Weights of a small masked image model: muon at rate 0.0038.
Rows from block 4 of the encoder of a small masked image model, named by matrix and row number. Rows with one number belong to one neuron. Each number is 128 + 24 x the weight over its row's rms, rounded and kept within 0 to 255. All counts start at 0. Numbers have three digits each.
After each neuron's rows are labels from the 100 images, of 14848, where the neuron reaches its highest value: "responds to" is what is common among them; "colour at peak" is the nearest of a few named colours to the mean colour under the peak. Only what is clearly more common there than usual is listed. The data: microscope photos of single blood and bone marrow cells.
# fc1: MLP up (encoder.blocks.4.mlp.fc1.weight, 768x192), inputs 0-191
# fc2: MLP down (encoder.blocks.4.mlp.fc2.weight, 192x768, transposed), outputs 0-191

fc1.256:117134105161119124096157115097103074169099158119143122111109140140153124136146152108117077191146127108154126140131136126088121140143123166137139130138134185122154117135160149113101083143119141146150140118096087091083149080121125134146172125152121125103132136126106089130113126148141167150139118138144121118115097128100104110118078140111136119128124174109147112167124143152086077096133108149106127124186127104085141096083187138106135148083124115115098135121126076137136158146136146127172114151127113171109121116134147127161177131110122145135112124160146099128127130150170144155
fc2.256:139115094114157125123157137160152140115147153134118141149115080172141143146110136092134102148112119110119090114159149176145143115090179105134095104130098115107145105141147160092109171130112090104134166150128111113102110140109104117121129138109104178100119115098147107123142137073120108119125155116116152134146135125111094110126129139123130160103126123058121072172098148119163110110123106126153128139146160133136119129156158161145110131094096148099115193099122143150101167143113095104134137132166154080139174122128143126144154112149142117142146094140121166097157088153129134179
responds to: cell type: segmented neutrophil
colour at peak: purple

fc1.414:145190120149137116141157130117156093111130148147143131145120143143156145136125091150169155130084134112177128104149107144172099103101060128116170129130126097125119137103131138085139120109102117105153096140131154089119118117113143134157155081109145132106128130145144130138122140058147135130119152117070148120141161144132105107160147120123137096116093140183121142104109102127146129151171137097136073092126137161137128112134092165148155114116117109151116145139165130092124156111134067143113172172126115138142136102163137162145118126142121145073153129074126113119136144099137115134
fc2.414:106116102123102162108114153117127157108108121130111115109151122113084125138142132129105138100130105176115119117163131134103116168161146172147101151113160112127107116140088124102155126132101132110114139110059139163124144153127133150124099119138146110108124137129137107116126127159117120148139129074166146101155180160115129149114112115207092146123105120094123110148117151126184187145105092095148153120118099081158108115181119148145131120161164154122138125134129137116138118143157117090151126084098142155079124144121078124130112150108144155136098172119185117121132097144111140154
responds to: cell type: promyelocyte
colour at peak: purple

fc1.329:153151129108084089126163147113151139128114144161135105134144122113118143120111163115141124121092094124162131128138135087133164101170129140154143171097119146090121152077119093147095088106136138096112130189176153135119118102124118137122124121119129156143128116157108132135192119181135104104182114139132113114124145108138131144161137050125148139162149139121109127107124125104133149110138134122123103082165100134128114134115126162212132119108119163146121136120134142114122089148109149109108165158118095119122134081121161126159168124101138072112128133115162108138106098133105102140
fc2.329:117118150089117140141115150132132161084099119175137164166095096117077142122099117135167167096155121133121141131172102095136096155091122121145131117159144101169158129120126139132126179164127143156098083127139159143116138136216084105135086080127114090105119125146131143129121150118127113117122124134105145127143148103123128130126139091156122139124085147132101140144100146140152131101132105118083145145108099130089136091127107162142122142114128151120152118123116185150131150144128091143097128108144159131150130118120117127142095156167162159147096155092117153061124145096125109130
responds to: cell type: erythroblast
colour at peak: purple

fc1.516:161168103125112131125107155115089090107153120119169135133113164116197138126158128151098155112123131118146134101109154138122097130120073155135154138117130106129126121092133117125133124150114109151148112132172109093131109096129103163151087105141155125106131159168118147138124134128138137134087103120131100121157128143162109124088154082105158079150130120133149169124115156146104097074121160135164092131128118132154164140116131126159171102080104132156154153081126107138093150128098076126120192119114112143165140116113086146151097116122109130127140172093122120116153154129093124166
fc2.516:117067131119109130133127128127140122116116133144102139153136129129094178136140156154119121129117105132123111114131133099135138121194161127108101139109156127125109118134107167125139139109115124111119103138073162137117171124119147087114139135114151075150128112143147080095148114119144149120145132102181155133086180129121141144158116164147056165093106148100095082136128124093143175137125110117127148120153123136098114074140101143132132141153128148116116098170111123099177082136109116141164117142150161113098109157107137109113127145143132170078135144168133083115125066126148137127
responds to: cell type: promyelocyte
colour at peak: blue

fc1.76:136178104144122099146088132172065127115143120104128180133126122158151148184173175142169120127112133124110137127154110137123154094130137118143123093128145146082134082121096161133103168126131091138118135156089125145102118099128139135145125162155138159114112122131128143157093131131161111111181144106109078140138127135077124136096104132135113125127107087105135112099173137125137166097118110129157132148128081125095124137151107119159081128121152100102113123154113148104134134152169086130155136149165109110081142118142150162155118122171108106165145131141103116146095081122135113120
fc2.76:144139138130116141175128104143146153150066156099105110103130186092148119085094099130148101176166163112106130106140165099083127171120132115105129094144146111157139172174186139130119143146118152112136143150124128120113139125151127120188108123121145121144135125108116123168136103070135124141132072113135091106123139126153061157168118112184137143133103118121117123159130127129157112120107095118097151114105128127137125123126109136137147142124086166142144159088103128133130149111099149096144093131126160142163092132110148091106168139131119118144145107148119099099121110156123103127
responds to: cell type: eosinophil
colour at peak: purple

fc1.447:134134155132093098113113129091138132147131084119132140113093134088117120118123119180172136129122137152094124128143120141136148137089183070127161124136104068109136111125100149117172110106080157151151113152117099138123136129133136117160133133110108105153143134159139085118145143134156151098138167137108094143108150169094087095131132095129177105126140161123138172112113167134084132131133103167129100145095137170153110103145092132097104069122149136087117119146140109136153111155137136131174135121155177142112131138139120110164156119153110139142160120142062121096114151149123145124
fc2.447:114136122102161147129155164130123131149105148109118123188132123143112142140107134113064091157141115099156065125089105134168139088166109147134119060119117157086172143113157118145127130088140105156105152113147120149134101128136196115106101124117169120089121152115143142126122135161146130148141117103094176136132130108135160096106139117134122101117129089129147174119137139139155130099136115130148140121138139125080149123113140131152119174154124069191124153115130163106114133101143141132105131138113109129071112119144165140122133133109112125105133120099086169115105120152159155112
responds to: cell type: artefact
colour at peak: grey

fc1.377:088094097143120180144179109137137091135112100157100185118143143099171139157139153092124114117106106136131164102167136101118161111119165095084128156112126140146096120143157107136114136122117133139137136148102125104135144156128137158184151133108164127147120150155134126134140145129142152128093129127101137107110134173092094121099101092116145161145153149123123118055118159112125121101153080145120151101149122125144143117120142146148160159095144120090133113138147126095135177127113129116151120148139100162079096157147159099163119092074130095108122112112153114137120101151134110175
fc2.377:136095169121117167092124133123123102151106109144121103130144146138072128090137156129119146149132157099162126162155145113141164127094101178067143117126129146143171134143122145087149122138139118108129138109125155084106135100142131106114113113177139121093169146142123063123144108140133175099122125139147171176115113112149108144157132148135118126144102110130166127151122107131141118143103163102123151155126156091140116145127150152143073099095143106136129114139090113154103063134147131121115163071093150094121105097132128105135143112167129149166142096151100131133121164127078142138
responds to: cell type: eosinophil
colour at peak: purple

fc1.590:146128120123084117090118129113157097162096121132141141091157223130143139127139126109146126133106162128138137122106100111149148123178128149109127086110099132155157150165120120131152124095139133148128153128155137095145116142135096128147125139101120171110123134146153120135131159174115118146108113120083105134133138098108158091089142142161169107152131094168135096088155122149143090111149140147133121083116153111138124097126143101143132126165150139092158114168105143110096120139100121109147109113123086152080126158131152107121111119104221112135132099171127125130077112136125113110
fc2.590:123147136144157141156169143130123133095103120130066147107117054136106133099137165130093128158134126110162110136133142129147115120098137134160139180138164135101107113096123114158140125120114158134130106097119103147147184122113108101091088140146144096144144147144103135117151096108145138107102142158153157141110138133126128143123118131094095148134118135082085146148116119101151123125083110101133163127151107143120108194144122134171157133119086103184110107057123117170129141141100137122158161135122157126175099109120110162138158075157139157111133140122099128114157136100106137141
responds to: cell type: artefact
colour at peak: white

fc1.72:119140084119100155138167129131179127139095138135136167111129121131141120128106108118191096120124139085135151093082172095119133073152116158085133152154141170113139129100123087134162094158131116120139111117176107115141110136114122164120152100132133125098100149101111143088161158150110135132102153114114137154115100135126108151130099125112098099141116148143108126154104101095110139111141129159165165145120155140126129107123147070135134181160134118098181155115108128126094112108083191116122147138097141128118140141119150132118079141150125164114141170097126111119134179109133147140
fc2.72:144147136111102154138142122117095093138160075150159184124102126129100170167152101145126164148149128130191161118126094113175120191116124111088108123066143150094119114125091146086126148109143134134112106107130107123168101147084143141108133139143145109132144143165147125120078150127160118134136152123114154118133148106085120143118131143153180136089132181122112112136155096152146141135144143111114105113141107107150103141116144130125096081155106132165118122083112093147159151108132104105108132107170106091126135086148152122126172155155109110127136108123121144125128112147116088136
responds to: smear: peripheral blood
colour at peak: pink

fc1.609:187119105119131109116115147137136149104138111106131108144132127068179110168124154128135108155127164087126165118113118130077138123148112115115130119134133132080109131126140141093135147161145114112113164155113114137143132110111125093138080097090132125151128126084156133053124131142112153116132138129136122132169139134144166146113126150138149105132111090150103142136108146125106101128145078130112115112133109141127117156157118161109104153064121191147077141113160151102163145131135071101139140098153123118096123125085155172145147127114125122173121144177121112193147127144133154140
fc2.609:122172148119144125159132115121169131139114098116157165083103146140117128137117133113195154130128136151105142088132122130096123119145127145148116126143128118158149102143131146148084145162055127082162111145121111146111111133156144125145161143134094072099153135115120106089189111103198106151110092115135135145126074128156122088100105118161153116147127150118102131099141110124124135153129100052105139111145130137113139121146101108150092112126147146094135157096127125142137131150161147097133110146132131116173114145125134088135119114164104158150139156099164162096094131150135142132
responds to: cell type: segmented neutrophil
colour at peak: purple

fc1.654:118141135135088112122112116107116146094162108101116141109135134120119148147141118138119118112105160133125113108148113167161137151148090139100123124139153083136117188132153128137154151120113074129084117160100139114107116081101110108149134096149132171165119109177083127095123119122104137100086186147115132111130165148112146151145125112158137112106126105110133104144126098122098084169109164111148148118138111135160132098119122158131126175160163141118149111183095117107139154097118095113126142140156107151154171118095151134106078150129139173139098142108106132146188088171123120141
fc2.654:159140139096107128088084178140133115132135173148158109129135128118104159110119137125147104154078140103118101153160118117155186141128096159097143168113172094049159136155139126130116136125131153067148119155133138125105112080100082105143137125127130117131134149105131114147196090147154106113125113122138170112133145116156120129145124115169132177177124146153164165117148107086150107122111154133135127127107151100113099146137114129163099109139072154121143174152141126117117117133125129121113107110128107105113118156112114134100126125148145124109106147104151115115134137070136126091
responds to: cell type: erythroblast
colour at peak: pink

fc1.488:142130134154091181094104113153127124174092164144090124083097128102135153144124164112075156116122104107136089126140158115161121099189147118132091141128092109124143170124114147130114115092067153092133127103164123131170100161108136104127140126084114135132149131115141118110123157143190139101101144149086121098172121109127108095123177091112111122118142131126142121123152141135151118158138119135138122135146082096132099109089150157150130154116146086108128127149153130097144124120105165150114113141161154175129113124092163152115119115098155118099107131133141143114144147167167137130
fc2.488:119103144175146133161127140115170138186150105144136112112117097085134141125117152135112130125081138143170123163127101080178116144130156134162133134123136091148160122122161122112145097130142111114131152113087122118098165146115127134143119133095138080119147141101147172109170147077084135123147102128084097142095138094148113154096135093129156117195164123116167102116153106132140116138134184125087157131108136154124160157152137110098137072092132094079105123144152092153138132138135117139120143152113124132135151122081101113122092117137152118149153148118134121132127141109085134111
responds to: smear: peripheral blood
colour at peak: purple

fc1.561:154120130140152109152097115098107129127146166120150150153057160123136139148091107116121153115122136143122148092138077131135133181147134116110107136083128147115111150072146131099119110099101188111175146157140127110152135088129128144117102062159145117133105161144132099155108137121085137064073147140133102114099102112135120129114144135119124091150132103116146102114151137121107109141147157130144110137103130137107147130135140102133156110137134143106129126129121176138114116130131142118112131141141098146160173139152142168130101103148076115087116139137146160139134141161206171156
fc2.561:090103127136116108105155146136121154122116095130079103134183107138121107104168106157133077156129121130147103186118153127112135084137147141105135132139126088113143095169121148137170144158134115137097147090118132117114094159128143141136136148121129139150165125141126151109133109172184154179178107128102170157141211148122146147146117128154113148129099136111118157148145130118129153112144122145124164124146126110137138100114107160084128158129118108113097123106145102112149127101093101100143099120144173119088076135127117102144113156110164119130113132107104101123136103106065106119
responds to: cell type: plasma cell
colour at peak: blue

fc1.110:096109135143123184123136150114115087095115130134111139130135106189124126128153150134147136115172121144116144083111157094149133107153154157165119142122164129128161176120097143148090149113134108148160150117122160109124146124146129140096131093148131107155153139112143151128076077149128135121126123108091136139165125119126134105131148101133136141137141110135086118101122098172139146103151120096091130134124067091138156141122112113109140149115146087110141120166174139137114121169069157159161129134137090159168085157114114137142112114097081142105067134137082101111117089123148150136
fc2.110:119138150153122133114119107135105147151151172138154121085098121094147086128123176076105068077082138123120093132116153144113126098175176113108115134132091141137108140139164133155163147164115132116138106147138101102123116119121151113143105171137092146116117094104178113142178136067133116143107130125137084148129115124150151104129095103094135147160096144093110141104140140126143122120127131122154114112170158113115172139139114141159156161169150091101121139130115135103129125138108149142129149124132142148120066112117132198151111115097115141090110112154157131148128111161150123148
responds to: cell type: artefact
colour at peak: purple

fc1.526:094147150108131119149130155159082100135136139168113104098121164106143146077168156136124147124168143136119118122114124120149122115146122152075139111142107101121101177138104113107155117102131118136152181133096142117122149101136160095095115194153154111138147137158123195112153171134102098156146143076120130120137128138127134091146103151119115152112107186092135115152099139133151146089150130116081103134161110165146144110131104099129126142122108134167119095122136108142131106146077127114101152110148152080116139104092164110094166138148114143118107129139119133129130108101136187123
fc2.526:170115090150108119116135114077137159106128116109140149126123143143112108206087111104129146143106095129149140153122130125116132142111130098136140107125124137145141113099140162118096181115107130146153074092150112130134107165140098154162126079114109146148132107114159077130121104080140122126119121158137109092091107140171144143105171119131122121176147088153119111109128128167101141155123093137175144121108118115118140196154126102131138105159178109081166118177107142084114132136169138130157130137101112176124131145128121143176105114108136110139151138108144117151122137140131097125
responds to: cell type: artefact
colour at peak: blue

fc1.146:084123134095125117100150103184106160122097152147126160082112145150096122075148121125131129117139117110157140155101122143156129162153145117167119121127100149133126133138128125116099087136117164137133163131119141101144161096120170177095124102084130128097097138162106136097136166130171134122141125097083141094112133128099110131134114167095131099166116082112129100122121130129094125103113140145139166103102103162077173094082155160118141114113104147140158105140151137154100132133103099144111131143138128132129167120138138195135147140135164135110131113085097140120136177159133161154
fc2.146:108133138102122142143118122138136101093108125144145141096169099103121159160113141118106144185142113135079126127119123148112113099139126091169076126109132175138162127184104132102159141145143084134161161107069118149126096136088124144100095129129107125141153133127085139140098132141172080119162109118161139136125099139109071150135133111141090154163123128118137117124112136112074164119105137172172128125158150117121146115155178143147111121076078122121115101133126124138140083155148130130115118165138149144121185127116124148104115103155100118164141123150091138138154128141106149140
responds to: cell type: promyelocyte
colour at peak: purple; blue

fc1.386:132153142112085103100138146138131137167092134133164115132114144120119158120147125092117122092146159127099121093094106126160138129120173142122139116105155082132134151149155123099128116156123098129142125109122125101136115136133121168140138172111113161121113110145165145101149130140125141120118127143106146167125150106105120159116176164172142144157106115138066091100155123151151104110148132114074121100062146119145142146113144150120120144190119137074143133140128104131100113161128115109146119134130122133085133127146180154138121108102191108156183071148123140100140130156176120083
fc2.386:113141112140174159142141165111140140112118124165067138120148104159117101120105152180107126156108105147184128179148122110117139120132080115128125137162121189075104120084109112146126125100086135152135157131136094142155127116100100122088098131134115057145150131156117138129128121123143131114128140121177153129132155152178116104107099126120143120095129149123179135163120115163128125142114122140134144105149115141130111128145149112117157107119115169142131129087116136152161126126111109136118150115132117151175137129095130123107116047146122182068105141140111125140138106099087131124
responds to: smear: peripheral blood
colour at peak: white

fc1.723:156155131112151124100140123124169129058098125105125135094145163145155126185137120105132176120141135135118136128144144122151143122127126107135132099143108153145115080174137107108109138165156125135101129164118122116091113133145092108138148141136137110160115123141089116131111124098185118104100130105082114113159121112093148122093090139146127128120121147142117098112115151150160145087105097109150121143126094129128169131136078138115067110123088162138113192135123180117140158159160145126170095123142141109112087127147130129166137121095125107188117078139140157138165104114145152121
fc2.723:136179116117141119128145110120128111154103120156069161128190092116111092134136159117120106158133131161142148142179122109103131133108119156103106140148120153135142189138139087104133135114116145168149090033143118178130150129134118156158132109143182130142133122166125125126140114116108114111131127126092112112109121175165127140104143114116135147114112100122108119101133145133113144147078100139144172126134113136097150108077108114121138180150078105084180115129130131136095164134106107093115093151158139128120102134128119150120144123097111138136115137141119146135086109139168127154
responds to: cell type: eosinophil; smear: peripheral blood
colour at peak: pink

fc1.747:127069162145153082124128114087121143120089147169105141128118135124127130140101147099122134116166103161095128159124114140156136200145105102137134193126122141120127118189084145136113165124153159112131145148112093106140114104096131130136156165157152145140176132128138113130049090123163120120124142159127110160115106149140147145147150161126140134122116113077117105119148106166107131154134127068139138142119119108085087104136157150145130127144154134130127099123146126127094125166163076132181102111124104155133107128111094138136127130145108076127120107133135116157114110126142119109
fc2.747:141161094145092159106124146149132115133165103121119118128139131147165139129142128141139157101096146110147137090159130144137093090096157172142129074110142157173134117120137156087166154160094090159118087150168152158112133117124127108093128092107076112126097088142140144114123124106084122155114091119121121110097122137140146106139099065139124148138133133151149128113139138125132148099138123144171116063121140137148161134133121123143101139142108117079155133171136118105154122114094168157118163143125124087130163112098166116155130179137154151104102113106125144099125161105164127160
responds to: cell type: artefact
colour at peak: purple; blue

fc1.152:128171155125134173113103170148130119076125096141082115100079097125137173163113113110127124113143141151101118153111094130147158168110091133119106138145176086150101144117096158104125141155124111126136139137127190112104151131149139124160119104127131107136117122161115107125062119108107103127147146099081104162139167132110118164144153119108150132116101102135089162120094103114125141116104120140142133105138095155144136175146129129107113133104135154102157176148131132105174126151132100182133138134125129143101145131094140199100078162093141129123139149109124128130148134099148120111
fc2.152:122085111166105158130116136108144128105132152131150134129153130114144190104151156135139146143097098157091119161141136120177168135113150111096116113140148139130131141171117137094163143124094121086141136152146141125129102113116124141107124086127139098121151156147158148115127101097148105136152127141165167107144151135142129098148117099124138143110148132107169075162080101149117057107139103157129125071141139122113143148147104164144105116181164173175105108125145145082128136086107078113120110110155128097129135105164113112101143105160111157112094161122099127109139103101137141126
responds to: cell type: erythroblast
colour at peak: black

fc1.93:161101150132101169116060127109114133137124128107129119153133135104121096148109136123085132111156133123095144127127166186111158206148156163115104108134100151114108146094082138156147103109113166105167097149130087129174134104181141099141127094144127129149082168117140146116102125114087123090106138135128106100133092130129098122155125112120121133143116150156148107140153168178109153121108091090121155121133120171100158108152110077138110146143132100105128111105128156141116161144114134127109143134140162170144171121140117117130111119128103109138098165131163119154161106142128137122
fc2.93:075141092134141097132183178168113130131130137146120121150112127146152195132151138158148112136116090128160121126125109075140127073140101096114142148131162096095127111133154126124156151158109097152118139100116150124098116176082135172096150145114098124110168114175152107129131089130162120143156093130117115184108163124121131114121124128115121154143160133100137172110110113088123146146180161175156107141131141109151124121120120130125145130137155128126110109148111096096164091095130134101127108130112110075102103153119160149123155153141154123113138103099096144103108125104111106120
responds to: cell type: plasma cell
colour at peak: blue

fc1.727:138104127128127118116121109162167121132099133147068140109126148118169096105142162132097112110145182108129137137138086165150145152119145173105093125139069144113140132159126132127077148159115184106110113107092157135178145145090099133117081153091094161117150086130102109122101132156125145149132100105123143090139153095111125109131148151149111108153115086129113164143103118116125147127201098115165100105160159118115119132135156145144126114113153113133161138102115101099117173131140084106154120144137112124140156156118131167111106118166157087169111142135121126143126103142128131132
fc2.727:153123127142151119142102108089124153133117157170106140132151136101143121115152144169143127111087067134101136110125115106172118116150132114161096110122071125103137136115176155164123142123175119082095171148167105132091123120124097147134154146155100109115123136151141138127148118101127173131099095099119155127156133155130127153090109106134170114131105146138050121078130145111101101142111126145103148098141104122124104138123133156146119134110105100120089119134138143131139113149120177137130117141150114162179112143110110089150119103150137126121119131127107162188176140071147156162
responds to: smear: peripheral blood
colour at peak: purple

fc1.17:124135169167146112145123145113053168140139113155112132138120089114093134085122142104159105132141121128146120134151160161102118108094161131120112083094111157118138110091138089122125127142146133121081102136096155089139141145126106137130158138085112161111118164122150114146171105115118167122113138127130111122164111111150178133109091102110163099158146144157156145178137119138119171107133124132134136076136128116113169129134114104146163143120120088131095165108139131088079139138162159161100117070130120115170122133102110110179144127129155138121091144132166113119116161122126099136
fc2.17:116131088147145100157134110076138135159086103122138128112158152105147144157170182164079158111087125115118135128092094106147153109118116114087087124158105149141116142139088144146116122094160090143106138116126142085109115096097087156123094120176119167186133136125130150153106131116146090147140143107152121120119170122123072122113141140134079152120122128122087135150105110125159160123149099138109123136160147111120115183137154136141130092141133124108176089159154128118153124137095120142146123132158105095136125133104157145136132140165102105121121116135155156174142103140176118141
responds to: cell type: promyelocyte
colour at peak: purple

fc1.757:099154116131132137126140109145128148098080115107110137100151102188119117151104114110125120119152093129136140138146157119126151125049115113133106137147108149121142139153163114139138139086136099112103117110141119146102115142131150124138131123092115111104104127133160156122115164107091158097148100099122149090128151109123139127109142113117168175107154126080142089131127129192158115118181121139116162150099109129144168093139144121143144132125114142090158171088155138071118151111160117120140172160098121163119155135144167098112080165121139128113116106150141112061135130161167124131
fc2.757:122132173109126106131108153118129161123107129103107115135139121156154112171125160124153116141154110121153139120119183121104135073135146119172111111120133124099111115115141163120112123145155110093130064118138112136081125113103155148135132118172169148133135090127124152122110188155111171132116132095093115072082128149132136117209129153130107154124100104088123122161132136158115124127138122157060132151082104121158121135139152184093143130090161146137152153112132133159108141132126109150142086094122114095094142105154104112152090144137157125115121151136160120117105123148134108127
responds to: smear: peripheral blood; cell type: eosinophil
colour at peak: pink

fc1.87:148158163124122156097147133120129126123136147114092141112135145129141153145123123102145161113129110140128133147148134118159161143134099125111123119136129145123141113144124130081106149138143100151096099167156125115079138140139143113133149138157091133168169109126107122110119116091138111118139095088114078133165134144142145122068106145160124148128115118113115141153126151168149089074121101088140102132131087085097109157109138164196090098141106079143108177125089146125183126157159162108169124151160121117158086131112129100132136135116112093132119084181126147122159109095158111119
fc2.87:124159127170141130139118113108131111136089093139095118124163131163071105144154136135063106162146102172118160138115127130095144124142126124100125127155114160111146150146134136103133106130158117139149094096099178198106154152152144118134118105119173104145096128148118146148150127099107152122113159107132135110124115133151122172124119137133148127134090139147166141117108098142117115130086141134111175117109130139088152118105095109130172176120150127081199159151112140140138114126096151069121081118174098145118121132132113121138104139140122116113104161131133098064112121127100132135
responds to: cell type: eosinophil; smear: peripheral blood
colour at peak: pink

fc1.538:103144165126133111114118110118136129122137163159091130098123110134096120085110146126137129086144137116086122152151146125102167083108159122081121140158137114119111164114154098161144138113162131137155153118148157145161143112172126102130073077160191107135117150109125086128160141136131103134107129178136090157103126118140120107126151103137137186176124092060126157114132112130167139132133103138142164166115133114139142127150106096120129160087162116128143112134123102144114112153151101128093092140146104150119101112142125185107084104113168163144100135138130129140108116152143103130
fc2.538:134133132112164139126136151134106099127153091130084188181156114137119131114135129108181144136118147111126145128155115126142130166090168116162103147123131112144174078132107166087120103155086136156126118125131146130161152127115136145118141105129097129100154139133142128094145114145163106097123105111159133105166141095099128120141174109117123152091125184170136110079142122108147170094130119139136129148113130160100122147119084155116066115105136187116129132091110140139084116128103106103172112154136148105174136102135142107132124107129105121151101100105114175121163111110092128141
responds to: cell type: erythroblast
colour at peak: pink

fc1.598:125128096119090144121122151122146155101120123150128120133131136142154114138138101152116081159141122141123123108187120143076142129123128095127128166138122131104089123119119124184157107062146110112160138121119146160163126140052114143131144068113169129113115162175102100145159135131146116123142095126129148127151142098187142096123157118117145186127170132120112158111110180127131119091085141098075157145109128142116139161147132118136091154125101108109115136108157151152126130117142174109092109164144126132135149078127097157114084125140135132112120148159112104116165117115137119125
fc2.598:116124178117143163091138079161153148116134177098142093117115138147137147142127158067127133113154112137154109169127135058129116128096104134122144141176141135106107049148135180134135146143159121144094129113101156136150135149145142113139102137133150132129128134076136135130114139115101139134115146126126122121126139115131134107120151173129102068111122149119149153146140137129162127123156135145126108190141123143129115144124147118103154094121099119098112136089111142137094146140131116154134148114100088083077144137173142101086097165091147154135157140070155131130129141106112087131
responds to: cell type: segmented neutrophil
colour at peak: purple

fc1.98:118115089142169146101167142149130137128117146088160111094117136131137129156147129107098105073123141112126140085153135153125126101138146136117132155125129162150119161131124126124144147138147094105176161137121081130086138093110153148155145110104118166181131126086143110123166097132181117137111117088124120120126127141127125141086080141117151121141156114113126140107119115107115112111170124152152118123149163094145152114097166174149150171103120136115131110148160112145127114138097155122157134170138082119135146136115151128122172110080118098114110068175093098167090122153114150084
fc2.98:134089141132123130102148124111136092099140106178117127122165072132096139073125120094110164147109136148122128152162093138161137153109115098129142126129127135138143104116164148135172092131133130191123137132143150083124101130147147085108117106169113105152115159129123138100129172138106156117130135163156131110123157119083078130151147095143123100119110101098167114136113163165112118101107121142091134125143135124084124140133114101115125148135135163154069092118146095114125121152116171118134136132073176105120141124127134134140117112162138167178106122123111133144172123121116151202
responds to: cell type: artefact
colour at peak: purple

fc1.131:135139144067158130127128133133117109143115128127106124133128145126135152119157116149155152147100112135115119119088117108144161132097117142131161129164142135166161164182087083102128108126092116130125140128101128076122114121117100086102124107137117101107121122107121169121154188169106109101079108111147108139107107101117159132146122073090164164088146137153104129124109120125108175102122157121113100134153131118106117139154081100154156189162144137132140122142122138161076096142148134118116171114129155151134114142152109126108123157134189141115111148117147144181099092147124162156
fc2.131:151087114131116137152114141111147154109167147114134129075140121117121137114154155164127110111126132085117118113133138128185106132142141119076116118135122143120119101146170107123114103105140157121142209146167109154086177101135132131117111121121090122132139118084088141121126115105148102139139135142113142096133131137118132140115127163144089155163108153096173151140081162137136114135123123167121160107115175124118139116161129165149086108122134096146145165157132111128173154111125070158124064120111157158162140138122115121134133136127175102147121107111091086125101116088113141086
responds to: cell type: artefact
colour at peak: grey

fc1.220:159150113122130085115122100109150100152111165121104140111174167124151163121105142086144092112130149163099128147164121109116125083091121148151103118141134124156129116126114162111125070167166136111122131109091123158172126177110102156102127166097121164117114136122131097178098111133170123113118106176151078163152105107143134120098160133124131117118138122135079151144167108156124111122121141102128134093145151159152121165105120141114169143161150135079129125144110164150124054158117099115155124133108097128125131148131126134137155124106132124099109082141128120133116098136164118089
fc2.220:141104150138134137103106110121171101126113145148111141087100118105090121114124130155061108152131151069116135139103166134136159148150147137159132121124162136135134088149146114139145174103111152142078103133135162124137189069132134125122104136139123089132109119133129121106131095134114122138142173094124155121130156107107139132105092159140130152140145172132134078129164117085173144119138126170105157144148076089125138155121150131111123144124068142093134139150117157112154113102095173104138121121153134123152112120133117088118097150136163150120165155130102145094188104146148134124
responds to: smear: peripheral blood; cell type: platelet
colour at peak: pink